{"encoder_arch": "convnext_v2", "model": "contrastive image-text model", "dataset": "photos with spoken descriptions (Open Images, Localized Narratives)", "train_examples": 101725, "image_size": 32, "crop_scale_min": 1, "horizontal_flip": true, "translate": 0.06, "color_jitter": 0.1, "cutout": 0.4, "tokenizer": "word", "vocab_size": 4585, "loss": "softmax", "embed_dim": 128, "encoder_isotropic": false, "encoder_norm": "rmsnorm", "encoder_activation": "squared_relu", "encoder_mlp_ratio": 2, "encoder_inner_norm": false, "encoder_moe": "top_k", "encoder_num_experts": 16, "encoder_moe_every": 2, "encoder_expert_mlp_ratio": 0.25, "encoder_experts_per_token": 1, "encoder_shared_expert": false, "encoder_patch_size": [2, 2], "encoder_depths": [3, 6, 3], "encoder_widths": [64, 128, 256], "encoder_kernel_size": 7, "text_encoder_causal": true, "text_encoder_width": 256, "text_encoder_layers": 8, "text_encoder_norm": "rmsnorm", "text_encoder_norm_position": "post", "text_encoder_activation": "silu", "text_encoder_mlp_ratio": 3, "text_encoder_head_dim": 32, "text_encoder_fused_qkv": true, "text_encoder_bias": "none", "text_encoder_qk_norm": false, "text_encoder_parallel_block": false, "text_encoder_inner_norm": false, "text_encoder_positions": "rope", "residual_init": "scaled_by_depth", "optimizer": "muon", "muon_scale": "original", "lr": 0.026, "momentum": 0.95, "nesterov": true, "orthogonalizer": "newton_schulz_5", "adamw_lr_other_params": 0.0013, "grad_clip": 1.0, "magnitude_pruning": 0.5, "steps": 5500, "batch_size": 256, "epochs": 13.8, "lr_schedule": "wsd", "decay_fraction": 0.3, "final_lr_fraction": 0, "warmup_steps": 160, "weight_decay": 0.01, "adamw_weight_decay_other_params": 0}
Rows from block 9 of the image encoder of a small contrastive image-text model, named by matrix and row number. Rows with one number within an expert belong to one neuron, the router's apart. Each number is 128 + 32 x the weight over its row's rms, rounded and kept within 0 to 255. All counts start at 0.
After each expert's rows are labels from the 100 images, of 14848, where the router gives the expert most weight on average: "top examples" is what is common among them; "peak at" is the part of the image that holds the peak. Only what is clearly more common there than usual is listed. The data: photos with spoken descriptions (Open Images, Localized Narratives).
# router: router (encoder.blocks.9.mlp.router.weight, 16x256, trained with AdamW), inputs 172-255
# up: expert up (encoder.blocks.9.mlp.up, 16x64x256), inputs 172-255
# down: expert down (encoder.blocks.9.mlp.down, 16x256x64, transposed), outputs 172-255

# expert 6
router.6 [ 83 115 156 135 143 135  86 131 105 127 153 106 173 131 145 184 191 172  33 129 185 146 127 114  81 188 179 195 130 106 110  92 136 115 123  94  92 158 143 153 140 147 118 182 117 113 127 127 136 116 145 125 102  98  35 120 142 141 133 147 123 125 183 138 115 136 121  77 137 214  97  75  87 126 210 106 169 126 139 135 154 121 110 187]
up.0 [128 128  94 128 147 128 128  87 128 152 128  84  56 128  59 128 140 159 131 128 190 200 142 142  79 128 128  34 158 128 122 147 128 128 128  96   3 128  93 128 176 128 126 128 128 128 212 128 128 128 150 147 128 128 128 255 212  85 128 187 127 169 121 163 220 101 128 128 103 128 178 133 128 128 172 103   1  68 180 128 128 128 128 128]
down.0 [128 187 128 128 240 128 164 128 119 175 164 128  87 128 128 128 176 128 140 128 128  91 121 128  65 121 128  51 128  31 128 128 155 120 128 128 128 128 131 145  73 134 127 128 186  59 115 128 128 128 124 128 116  99 128 184 128 128 119 149 128 128 118  90  45 128  82 128 128 184 183 128  70 128 154 137 108 128 117 128 128 128 128 110]
up.1 [ 57 120 122 142 128 139 121 229 128 128  64 128 161 128 128 128 128 125 107 128 129 204 128  91 128 128 107 176 150 121 128 128 128  86 119 177 128 128 128 128 197 128 128 128  88 118 128 128 128 128 128 128 154 128 163  71 106 128 128 153 125 137 148 128 128 124 128  65 122 128  56 128  83 178 128 103  21 129 128 128 128 128 128 128]
down.1 [128 128 128 128 100 128 128 101 193 128 128 125 128 128 128 128 128 107  71 128 120 155 131 128  96 172 121 128 122 239 128 126 128 128 128 128 193 128 128 128 128 128 114 128 143  56 126 128 199 128 128 128 128 120  93 128 206 128 128 128 107 128 128 128 145  51 126 139 164 128 128 195 128  68 128 128 128 128 128 106  91 128 176 201]
up.2 [165 128 107 157 128 128 192 128 128 128 175 139 123 159 128 141 108 128 128  90 128 128 128 128 128 132 137  42 154 128 128 128 123 128 128 158 128 128 128 128 128 112 128 147 128 104 106 128 128 128 185 105 128 195 147 122 161  62 128 175 123 130 128 128 118 133 201 128 128 128 128 128  72 143 142  90 193  70 128 169 128 131 117 128]
down.2 [128 109 128 128 128 147 128 128 159 205 165 162  54 151 128 185 128 128 118 128 128 128 128 128 128  52 128 128 128 128 128 100 183 175 216 128 128 115 128 128 128 137 161 128 128 128 127  89 128  95 128 128 128 128 109  67 125 188 179 148 128  89 128 128 128 128 128  97 128 128 103 128 128 128 128 173 128 128 128 128  82 131 128 172]
up.3 [ 54 128 128  42 128 128  72 128 121 119 137 138 118 128 100 128 128 195 104 128 128 128 128 165  34 128 128 128 167 128 116  99 128 128 128 161 139 171  82 134 134 142 128  86 128 128 176  91 128 128  69 128 128 128 128 205 128 128 142 157 128 154 128 128 240  68 128 109 128 128 192 147 145 128 128 142 116 128 173 128 128 128 128 149]
down.3 [171 142 171 128 128 213 128 128 128 128 163 128 128 128 128  90 128 103 128 196 129 143 128 128  95 141 128 103 128 128 128 103 128 167 128 128 154 174 128 128 150 128 159 128 163 182 128 128 128 128 117 177 128 105 128 144 188 105  85 197  44 167 128 128 128 116  57 128  38 138 128 138 164  85 128 128 128 151 128 128 182  91 149 126]
top examples: text has "sky"; text has "trees"; text has "bottom"; text has "grass"
peak at: middle left

# expert 7
router.7 [152 127  68 191 150  84 173 141 157 152  85  92  53  93 107  97 136 108 111 139 145  99 108  99  67  85  67 165 120 101 173 150  93 116 155 150  81 179 154 102 146 117 140 128 131 201 110 107 141 163  77 100 103  62 146 113 114 151 113 100 124 123  94 154 107 148 139 126 132 155 183 189 124 127 134 143 122 149 120 187 127 117 158 173]
up.0 [128 128 128 128 112 128 169 134 128 128 195  24 128 128 128 128 145 156 128 114 128 116 128 161 128 128 128   0 128 198  89 128 128 133  83 107 128 128 128 156 160 128 140 128 128 128 128 158 163 160 128 128 128 128 128 170  91 128 128 188  58 128 128 159 128 128  87  95 103 128 168  97 128 128 128 128 188 128 141 128 169 128 145 204]
down.0 [128 128 128 128 128 128 110 128 128 128 122 135 149 128 211 128 128 157  78 128 156 121 109  45 128 128 138 128 128 125 128 128  97 158 128 128 128 128 128 128 138 128  66 103 109 128 124 128 128  68 128 128  67  37 128 173 128 145 128 206 128 151 128 128 120  80 128 103 128 128 124 128  46 148 194 128  94 128 128  65 128 107  95 158]
up.1 [135 128 128 199  86  94 128  42 128  85 107 128 120 149 128 128   7 128 190 128 128  95 176 112 128  94 128 128 128 128 128  67 128 128  51  87 148 164 128 155 155 119  86 100  32 128 128  88 128 200 112 141 128 146 171 189  71 128 115 128  57 156 113 119  61 101 167 139 122 128 145  75 128 128 128 128 128 136 128 128 128 181 128 128]
down.1 [123 103 128 128 128 128  56 128 112 100 152 128 161 162 116 128 165 157 151 128 128 128 128 104  83 137 106 165  89 128 128 128 128 128 128 128 128  95 125 128 128 128 185 128 128 209 171 128 145 107 128  68 128 130  91 128 217 128 128 128 128 128 221 128 119 128 128 151  86 128 128 184 106 131 128 189 128 128 128 176 152  69 178 119]
up.2 [189 128 144 128 128  92 151 128 128 180  60 138 128  68 128 121 128 104 128  29  66 127 128 128  97 128 127 128 156 128 128 128 166 128 136 128 128 134 128 128 155 113 104 171 134 130 128 181  99 128  83 151  59 162 128 206  67 128 139  73 128 177 128 128  97 128  91  36 128 128 205 123 185 113 128 128 160 128 125 128 128 139 128 128]
down.2 [128 128 128  87 171 125 158 175  83 128 128 128 161 134 152 128 116   0 128 124 163 128 117  86 128 128 124 128 128 137 154 128 128 142 117 107  83 128  57 128 128 128 128 209  98 101 149 128 128 128 184  32 128 128 128 128 112  70 128 128 128  75 186 128 128 122  72 128 145  91 177 137 228 113  69  98 128 191 128 128 127 143 128 128]
up.3 [128 128 128 128 128 120  87 113 128 128 128 128 124 128 128 116 128  81 156 134 128  67 120 128 128 154 128  88 172 153 128 128 110 128 132 174 144 106  68 185 128  79 101  86 128 128 128 125 128 128 141 164  67 128 128 128 151 128 155 128 128 105 128 160 152 128  96  36 128 128  44 128 128 128 125 149 150  59 128 177 128 128 128 128]
down.3 [146 128 128 128 146 128 143  91 118 165 128 128 128  32 124 128 103 128 128 104 179 127 128  96 108  93  84 164 128 128 128  78 115 128 173 123 128 128 128 128 108 141 128 128 128 128 128 128 128 128 128 118 128  99 128 131 128 142 113 168 125 128 102  85 184 157  91 128 128 128 128 128 123 128 128 139 171 166 128 128 128  79 128 153]
top examples: text has "wall"; text has "sitting"; text has "front"; text has "table"
peak at: bottom centre; bottom right

# expert 8
router.8 [155 190 166  95  54 101 124 198 173 152 101 156 126 195 165 142 185  81 172 154 102  80 128 148 144  94 126 133 118 136  71 177 167 173 126 128 133  94  81  80 136 116 139 127  86 150 129 169 117 154 166 148 153 171 153 135 150  66 134 142 152  98 142  86 105 159 149 163 116 178 134  98 163 114 101 106 155 168 128  62 138  99 170 100]
up.0 [128 128 128 128 125 167 128 128 128 128 128 128 128 128  34 128 129 128 131 149 128 128 128 178   0 128 157 155 165 152 128 128 128 128 128  60 128 128 128 205 128 128 128 128 128 128 128 128 128 177 128 159 128 128 128 128 129 128 156 120 128 128 128 120 120 170 110 128 186  91 128 128 128 128  95  80 141  87 145 128  98 128  76  25]
down.0 [136 128 134 151 128 164 128 183  61 163 161 128  23  36 128 207 190 143 128 128 128 128 134  88 128 128 155 159 128 128 128 128 128 128  99 128 113 128 140 131  60 107 105 203  87 128 128 128 138 128  83 128  60 164 128 128 128  82  58 128 128 128 128 183 128 112 128 128  37 129 170 128 128 128 128  61 128 128 128 166  17 128  43  86]
up.1 [106 128 128 128  83 128 128 128 147 128 128 128 110 128 128  90 128  30 128 153 128 128 128 128 218 128 128  88 171  54 161 128 128  48 128 128 128 128 128 128 128 128 155 128 132 128 158 202 128 128 128 168  90 128 175 204 169 128 128 128  51 161 128 128  16 128 184 128 128 165 128 106 142 178 135 128 128 207 128 128 128 184 128 128]
down.1 [128 128  91 128 128 147 128 128 128 128 128 128 200 128 128 102 151 125 137 120 132 163  39 128 107 128 120 125 128 128 119 128 128 128 229 121 128  47 128 128 128 103 128 128 128 128 128 128 148 128 128 128 128 128 128  81 128 128 128 128 128 128 119 128  82 128 108 128 245 144 128  82 128 154 128 166 128 152 128 169 128 128 167 128]
up.2 [112 128 128 150 130 101 151 128 160 128 167 128 102 128 128 128 128 128 128 128 128 128 128  83 128  51  72 142 128 128 102 128 128 128 128 152  58 177 127 128 128 128 120 128 128 128 128 128 128 128 156 128 128 128 146 104 143  66 131 227 128 236 128 152 114 128 193  89 128 128 128 115 204 128 174 175  93 128 128  87  81 128 128 181]
down.2 [ 62 128 166 128 128 128 128 128 104  84 125  86 128 128 128 129 165 153 128 161 128 128 125 114 175 131 128   0 128 170 136 165 100 222 128  68 128 128 128 128 130 121 145 128 128 128 128 128 126 128 172 128 142 128  19 105 154 128  85 172 128 131 155 128 128  71 128 159 126 128 160 128 176  62 128 167 128 171 128 128  63  40 128  55]
up.3 [128  81 128 127 128  99 153 128 140 136 127 128 128 128 116 102 138  76 134 184  77  88 135 157 123 128 128  98 166  90 118 160  65 128 128 128  85  95 128 161 128 128 118 128 144 128 128 111  93 174 136 128  72 128 128 119 138 119 152 128 128 164  97 116 181 147 128 128 178 133 143 123  75 128 168  80 136 128  53  99 128 128 128  28]
down.3 [128 125 174  91  72 115 147 162 134  71 128 140 233 128 128 128  90 179 165 128 152 160 128 128 128 128 128 147  99 115 128 128 138 172 156 128 161 176 129  61 128 117 128  94 125 176  91 128  23 128 182 172 128  92 162 128 128  89  92 129  46 176  70 116 128 158 128 150  94 138 130 128 100 128 133  78 128 166 128 128  36 160 114 167]
top examples: text has "plants"
peak at: middle right; top right

# expert 9
router.9 [135 178 137 185 176 110 145 174 116 127 134  79 132 172 185 126  90  40 123 126 135  80 137  89  78 160 103 108 120  55 124 175 164 152 127 140 160  88  93 143  82 137 141  96  86 143 141 117 176  86 157 134 117 163 136  58 153  77 109 160 148 149 126 137 127 102 102 121 197 145 152 181 144 189 127 141 146 123 132  87  89 109 131  94]
up.0 [137 128 128 117 128 128 128 101 128 128 119 128 128 157 128 116 100 148 184  86 128 134 122 128 135 128 128  49 176 123 128 128 128 128 146 128 172   2 128 128 128 142 128 197 170 128 157 158 150 128 128 128 128 128  67 128 121 128 128 128 130 128 128 128 128 145 123 128 144 220 181 128  92 123  92 128 128  52 128 128 128  84 159 201]
down.0 [186  91 128  93 128 110 131 128 131 128 180 128 120 144 137 128 128 128 128 128 128 143 128 160  73 195 128 168 128 149 128 128 128 128 128 170 132  88 114 128 128 131 153 128 128 134 128 128 162 128 128  98 109 108 128  41 112 128  80  81 178 128 207  71 108  98 128 145 146 126 128  56 166 141 128 128 138 109 128 128 128 135 143 199]
up.1 [156 128  81 128 164 128 101 101 128 148 128 189  38 118 128 149 128 128 128 128 143 128 107 128 205 138 128 136 149 176 103 128 128 128 128 184  71 102 102 128 128 141 132 128  31 160 117 113 133 128 145 128 193 128 128 195 128 118 163 255 128 117 128 141 128 128 125 184 128 143 106 128 142 134 128 141 128 148 128 173 128 128 128 198]
down.1 [ 86 147 114 113 128 115  86 142 150 128  52 128 128 164  66 130 102 128 151 128 128 181 139 173 128  99 128  57 118 102 123 128 128  55 217 128 128 168 113 128 119 196 128 171 224 165 128  22 128 148 150  38 114 194 128  79 164 144  51 128 128 139 170 128 169 176 135 156 130 105 104 128 128 128 128 145 128 128 133 157 128 154 122 166]
up.2 [121 128 128 123 128 128 128 128 128 128 127 127 130 143 150 128  40 128 138  97 147 128 128 128 128 128 128 128 180 128  52 128 128 174  79  96 128 158 128 128 136 128 128 128 128 128 128 128 128 128 128 150 128  93 121 128 109  84 128 127  96  80 129 128 137 128 245 128 128 128  95 182 128 222 128 172 163  54 128 128 118 128 128 195]
down.2 [128  77  84 100  83  86 128 128 128  77 128 105 128 128  57 118 128 128 128 179 128 111 128 128 172 128 126  97 128  93 128 128 167 122 128 131 126 128 128 183 128 128  49 114 128 128 128 105 122 128 107 128 115 199 128 255 128 128 128 128 120 128 126 141  87 137 191 128 145 128 141 128 128 128 110  98 128 128 136 210  97 128 128 128]
up.3 [128 128 128 128 128 153 105  98 108 120 128 128 128 128 173 128 128  23 128 128 128 128  68 171 128 207 128 128 137 111 128 128 128 128 128 143 128 128 128 128 138 128 155 128   0 128 144 128 128 170 128  90 148 110 165 102 128  69 128 109 199  88 128 128 128 128 128 128 104 167 134 179 128 128 176  65  59 152 185 104 128 154 128 128]
down.3 [128 128 128 128 128 128 128 110 116 128 128 128  78 128  93 128 128 128 179 128 128 159 128 117  70 128 152  96 128 128 128 128 128  67 149 138 128 128 205 128 128 173 128 182 102 128 128 128   0 128 128 128 117 135 128 128 123 128 128 128 184 135 128 137 128 128 128 128  96 128 128 121 128 128 128  87 128 128 128 128  49 128 128 115]
top examples: text has "wearing"
peak at: top right; middle right

# expert 3
router.3 [175 165 167 171 155 193 107 124 101 103 121 147 125 136 141 142 156 198 108 133 127 169 135  93 111 157  99  55 126 158 141  91 122 120 171  98 135  81 124 118 114 113 129 143  61 154 148 188 126 185  82 123 132 165 163 118 137 116 153 148  95 118  88 157 141  79 166 134 149 148 156 111 145 109  63 140 143 146 131 102  93 122 162 142]
up.0 [ 47 115 228 128 128 128 148 128 178 128 157 128 148 127  77 194 208 220 128  72 128 128 180 128 128 128 128 128 125 248 128 154 128 128 128 128  91 128 211 128 200 128  97 128 128 128 118 128 128 130 113 128 128 177 128 128  93  73 128 128  86 128  94 128  93  71 128 128 163 125  97 128 128 128 128 119 128 128 128 128 128 144 128 128]
down.0 [146 128 128 128 195 128 128 173 113 128 128 128 128 128 128 128 119 128 196 128 128 128 182  21 103 128 174 128 123 155 128 128 128 128 161 128  81 128 128 105 128  82 128 115 128 128 128 128 100 111  85 128 128 170 128 128 128 128 128 128  61 128 128 128  77 128 137 152 116 128 128 128 174 128 128 135 132 121 128 199  99 128 157 128]
up.1 [128 128  22 146 175 129  78 128  86 161 128 128 142 128 116 128 128 195 128 169 189 128 195 128 128  89 111 200 147 128 165 128  96 128 108 125 128 128 128 128  39 145 128  40 128 128 128 128 128 128 128 128 128 169 128 118 128 100 104 199 133 128 128 128  67  81 128 123 109 128 128  95 128 128 128 128 151 128 128 128 164 102 128  96]
down.1 [128 128 174 119  97 137 128  90 128 128 128  64  78 100 146 128  88 120 178  41 120 146 128 128 128 120  80 123 128 128 128  77 128 159 128 128 128 210 152 142 162 128 142 160  84  95 128 128 229  98  97 185 101 166 198 128  14 148 106 198 128 128 118 128 101 187 128 128 128  96 128 128 128 128 128 128 128 128  96 128 128 119 128 190]
up.2 [128 140 128 128 106 161 128 128  97 128 128 128 128 153 128 128 103 128 137 128 128 133 142 128 128 128  97 130 178 128 128 128 128 128 148 205 128 128 128 128 178 147 166 128 128 128  36 128 147 175 187 108 126 207 196 128 208 106 165 128  77 128 128 128  62 103 132 180 128 117 128 128  83 128 160 128 128 131 128 109 139 112 128 159]
down.2 [128 128 128 128 128 128 128  77 128 128 128  98 128 122 128 121 151 128 128 128 146 128 128  72 128 181 184  90 128 128 122 151 122 104 128 128 128 182 128 158 128 181  84  62 128 128  95 128  91 128 108 128 128 128 104 128 171 128 136  45 128 148 207 121 155 128 150 155 106  57 128 157 108 109 128 213 128 177 100 128 128 128 128 128]
up.3 [128 128 180 186  96 170 128 133 128  91 128 176  95 128 128 124 128 128 128  52  92 143 126  79 130 144  97 128 119 184 177 128 128 128 152 128  97 128 128 104 128 108 119 128 128 128  71 128 104 100  53 113 128 121  83 128  79 128  36  19 132 100 189 102 128 198 102 128 139 154 206 128 206 128 128 128 235 128 128 128 114 128 125 165]
down.3 [165 108 152 129 128 104 166  95  93 128 128 113 109 135 128  62 179 124 142 138 128 209 160 128  73 177 162 204 137  73 105 128 187 221 128  88 174 140 202 128 130 167  96 182 175 111 128 166 107 148 157 156 128 104 162 128 128 128  86 155 128 222 174  70 151  97 121 128  46 162 209 128 128 118 128 119 128 128 128 111 128 128 128 128]
top examples: text has "trees"; text has "sky"; text has "grass"; text has "plants"
peak at: bottom right

# expert 11
router.11 [111  52 154 106 146  91 129  66 170 102 135 124 169  82 142 201  80 162  95  88 140 127 101  74 190 131 130  90 137 135 127 170 138  99 114 114 132 124  55 107 129 100 125 136 140 170 146 139 112  93 125 123 123 139 118 155 144 117 121 149  95 123  91 117 144 203 109  87  82  70 187  78  53 135 145  88 136 133 105 135 153 122  99 157]
up.0 [128 128 169   6 127 104 128 128 128 128 165 149 156  86 128 186 128 128 202 128 128 163 121 128 150  94  59 128 128 158  95 114  75 135 128  35 128  80  88  84 128 131 117 127 179 128 113  68 114  89 128 140 128 120 128 128 128  66 128 128 128  97 128 190 128 255 128 160 208 114 128 128 128 128 128 128 107 128 128 172 128 128 128 128]
down.0 [128 128 128 128  79 125 128  48 128 128 128 223  92 166  81  93 132  38 107 128 128 197 128  32 128 128 170 128 137 128 139 137  96 128  75  49 137 137 202 128 128 156  49 144 128 128 128 128 105 128 102 128 128 142 128  86 216 128  91 124 128 128 128 128 121 128 128 128 157  89 128 177  83 128 128 161 128 109 158 134 128 128 128 128]
up.1 [102 128 155 128 117 136 128 128  32 170 128 128 106 139 128 131 128 166  86 100 128   0 128 128 144 128 107  58 180 128 128  89 128 114 109 110  70 125 128 128 128 128 128 170 108 128 128 128 197 128 128 162 128 119  95 128 128 103 157 125 147 101 128 179 128  64 128 151  11 128  76 128  71 128 242 128 138 128 128 128 144  55 128 128]
down.1 [128 128 204 166  72 101 128 224 128 128 128 114 158 128 128 117 109 188 128  88 154 209 128 166 128 128 164 134 113 167 128 109 194 128 128  90 128 196 149  82 128 128 128 147 119 128 128 155  59  96 128 128 128 128  83 128 181 128 128  70 128 128 112 121 128 132 127 128 101  93 122  80 128 128  51 128  67 128 128 152 128 139 156 125]
up.2 [128 128 128 199 128  76 128 128 175 128 110  73 128 128 128 150 128 128 128 128 128 128 128 123 128 128 113 128 128  33  80 128 128 128 128 128 132  94 156  70 128 128  86 168 128 128 132 128 128 128 143 159 164  53 101 142 172  45 128 141 128 128 196  75 155 128 128 128 128 150 231 104 128 134 171 128 128 104 128  87 128 129 128 128]
down.2 [145 157 106 146 128  78  79 128 128 128  72 128 202 131 128 177 115 128 128  87 128 128  89 146 100 128 128 128 143  31 128 128 128 108  82 128 128 128 128  60 128 117  75 128 177 128 128 139 116  96 128 128 169 128 128 128 128 128 189 128 101  91 128 128  66 128 128 116 128 128 213  89  98 128 174 120 164 168 128 128  98 199  87 118]
up.3 [128 128  81 202 128 117  25 108 128 128 128  85 123 128 128 159 119 207 142 128 117 128 128 128 128 128 128 209 152 128 181  71 128 128 119 111 128  87  58 169  96  77 106 128 107 128 128  87 128 128  76  73 135 126 128 139 128 128 128 143 128 128 128 118 128 193 131 128  26 111 128 112 128 171 129  92 128 112 102 128 128 128 136 121]
down.3 [128 128  90 114 130  66 128 128 179 135 128 128 104  98 128 131 135 222 124 190 128 128 128 174 128 128 146 128 123 128 128 171  76 125  97 149 128 128 128 143 128  62 128 157 240 128 128 128  94  98 128 128 128  95 143 128 132 128 121 128 128  99 128 128 128 148 128  87 187 128 128 128 128 149 102 128 143 128 128 128 128 139 146 141]
top examples: text has "grass"; text has "trees"; text has "people"; text has "ground"
peak at: bottom centre

# expert 12
router.12 [142 116  87 151  61 158 119 118  79 100 164 123  42  92 139 124 150 145 157 171 105 100 136 148 144 139 131 199 120 159 184 138 116 141 165 121 117 105 117 141 136 131 106 164 138  63  94  86  98 143  77  92 124 175 122 108 103 111 131 103 131 144 152 127 134  94 130 208 161  74  65 117 151 127 114  81 120 139 109 115 117 111  83 115]
up.0 [147 162 152 128 128  83 117 128 110 128 128 143 178 128 141 146 128 173 128 185 128 128  90 125 128 128 128 128 158 159 128  70  94 160 166 120 181 128 128 128 150 173 171 128 128 154  68 128 128 128 128 128 128 128 128 152 128 128  91 180 106 128  98 204 128 174 128 128 128 128  81 128  49 128 194  87 128  67 157 128 131 191 104 115]
down.0 [141 128 128 121  96 128 128 128 128 128 128 182 128 128 128 128 128 128  65  94 128 207 139 128 152 117  94 185 128 125 128 139 139 128 172 128 128 128 128 127 128 103  67 128 176 118 128 128 114 179 128 128 146 143 126 119 134 128 128 128 128 128 128 138 128 100 128 128 117 151 128 128 102 128  91 134  83 128  63 215 152 102 128 201]
up.1 [130 128 128 204 128 150 128  71  83 128  98  81  71 135 128 128 185 128 128  80 128 128  78 128 133 128  74 128 145 177  89 143 210 128  82  55 157 100 128 177 128 120 128  84 105 128 128 117 128  79 135 154 128 128 128 128 100 178  87 140 128 174 117 128 128 134 143 143 128  95 148 229 118 128 146  73 128 165 128 153 184 128 128 128]
down.1 [128 112  94 133 152  52 141 128 128 128  35  71 128 128 167 125 128 128 158 215 159 128 128 126 125  66 128 128  95 105 128 156  62 100 128 140 128 128 128  86 128 128 154 132 128  57 119 128 128 151  93 146 124 128 143 128 144 128 151 197 125 128 128 126 146 128  43 123 195 162 128 128 137 101 152 128 189 130 116 173 173 128 128  29]
up.2 [128 128 128 105 123  85  70 128 128 104 158 165  96 128 128 128 100 128 128 128 130 128 139 128 165 128  99 139 146 177 188 128 161 128 164 123  30 124 128 128 128 140 128 128 190 128 128 128 128  85 128 128 177  85 128 128 128  75  33 128 128 128 128 157  31  25 118 128 137  54 152 128 107 128 128 128 128 128 128 128 128  94 128 118]
down.2 [128 109 128 128 124 113 128 201 128 128 194 128 128  85 128 128 128 108 128 145 128 231 127 128  73  58 142  99 128 128 173 128  61 128 128 128 119 128 128 128 108  94  97 128  89 128 128 177 157 128 128 150 153  82 128  75 140 128 128 157 128 160 216 128 128  84 128 128 127 104 112 111 128 128 128 128 128 129 153 128 128 102 151 128]
up.3 [128 105 194 128 104 128 128 128  49 128 152  41 128 196  72  58  89 199 141 241 137 182 128 199  75 128 130 128 142 128 128  57 115 191 128 128 128  50 128 143 128 150  89 128 131 138 128 206 128 128 128 128 126 204 150 128 186 121  97 128 128 128 108 117 128 128 154  94 128 128 135 128 128 128 128 122 131 199 174  48 128 171 128 128]
down.3 [128 109 105 173 131  66 191 106 190 128 171  84 128 128  99 128 114  98 128 114 128 128 128 108  96  90 130 128 128 170 128 207  55 166 128  50 128 142 128 128 128 128 117 114 160  59 128 128 128 128 181 151 128 128 115 128  92 161 128 197 128 128 128 122 119 131 128  65 128 128 137 128 111 128  80  47 128  47 108 128 163 249 130 128]
top examples: text has "white"
peak at: bottom right

# expert 10
router.10 [139 110 139 114 137 120  78 107 176 154 122 156 167 168 137 109 138  89 214 119  77 173 124 139 163 124 105 132 131 167 156  96 112 120 164 151 124 100 121 150 200 138  71 119 184 107 197 125 129  43 142 134 147 103 129 136 118 199 125  38 113 182 171 105 101 155 119 133  81 128 102  98  78 127  99 103  67 112 143  90 141 122 144 132]
up.0 [128 139 128 170 128 103 128 128  39 128 178 128 105 181 128 128 128 172 128 115  81 173 128 143  40 128 128 128 160 123 115 115 124 128 128 128 128  80 104 128 128 128 128 142 227 200 100 128 191 128 128 128 128 128 128 128 128 128 128 245 128 107 128  83 116 245 166 104 128 128 128  86 163 128 128 215 128 128 128 132 195 128 128 101]
down.0 [161  27  76 128 128 125 123 130 128 128  85  43 128 111 207 145 128 170 128 124 128 128 128 128 149 128 120   4 128 128 103 128 128 128 104 128 128  91  95  70 181 117 128 167 179 108 149 162 128 128 128 128 128 105 158 154 217 136 154 189 183 128 128 120 128  76 128 128 128 128  48  96 128 143 126 170 128 128 128 128 135 128 128 128]
up.1 [128 128 121 135  35 128 128 177 128 128 128 128  76 116 166 116 162 128 128  55 122  68  86 128 128 128 128 128 128 139 128 128 136 128 116 167 128 161 103 128 116 128 128 128 158 128 128 128  42 159 126 128  95 128 129 183 133  81 105 165  99 122 167 128 128 162 128  88  16 128 128 128  30 128  60 128 128 128 128 128 102 128 108 128]
down.1 [128 128  89 128 128 110 118 128 158 155 108 128 128 238 128 210 128 128 128 128 128 123  69 128   0 134 128 211 175 126  52 128 128   6 109  77 159 128 102 128 128 128 128 128 128 128 123 201 102 155 128 128 128 128 157 128 116 115  82 128 101 128 128 128 128 128 136 145 105  54 128 128  97 210 195 162 128 128 128 128  91 196  52 128]
up.2 [128 120  21 128 128  74 128 128 128 190 128  88 128 128 128  80 128 128 128 128 128 128 114 128 179 152 128 128 159 128 128  64 128 132 175 128 157 128 128 128 128 128 128 128 102  95 138 134 128 128 128 128 119   0 128 128 108 125 159 105 126 128 128 128 130 128  62 102  65 128 128 115 128 128 135 128 101 169 128 186 106 105 181 128]
down.2 [128 141 128  64 128 128 128 128 140 170 128 101 128 128 121 128 128 128 128 128 215 127 128 128 198 128 156 183 128 128 204 135 128  67 164 128  90 152 128  68 146 128 128 128  69 128 133 128 133 120 143 128 122 128  89 180 128 128 128 172 115  65 128 128 128 128  65 118 134 128 128  88 128 142 128 105 128  85 128 128 128 205 128 128]
up.3 [128 128 125 134 128  64 128 128 128 117 128 112 150  98 128 128 128 128 133 181 128 128 128 128   3 128 128 202 144 184 128 110 128  74 128 121 106 127 128 166  81 168 128  91 169 128 113 255 123 128 128 128 121 153 128 128  91 100 204  78 173 128 128 128 128  58 128  81 128 116 106 128 128 162 128 153 128 128 111 128 128 128 155 181]
down.3 [128 128 128 128 128 246  84  65 128 200 128 169 192 167 129 128 100 139  77 153 128 234 128 150 216 128 159 230 128 155 115 128 128 148 124 130 128 188 128 149 128 118  94 128 128 117 128 128 128 135 191 128 128 126  96 128 149  20 128 191 156 128 128 128  42 128 126 128 128  75 167 128  49 147 128 147 195 128 128 175 105 238 128 128]
top examples: text has "trees"
peak at: bottom left; bottom centre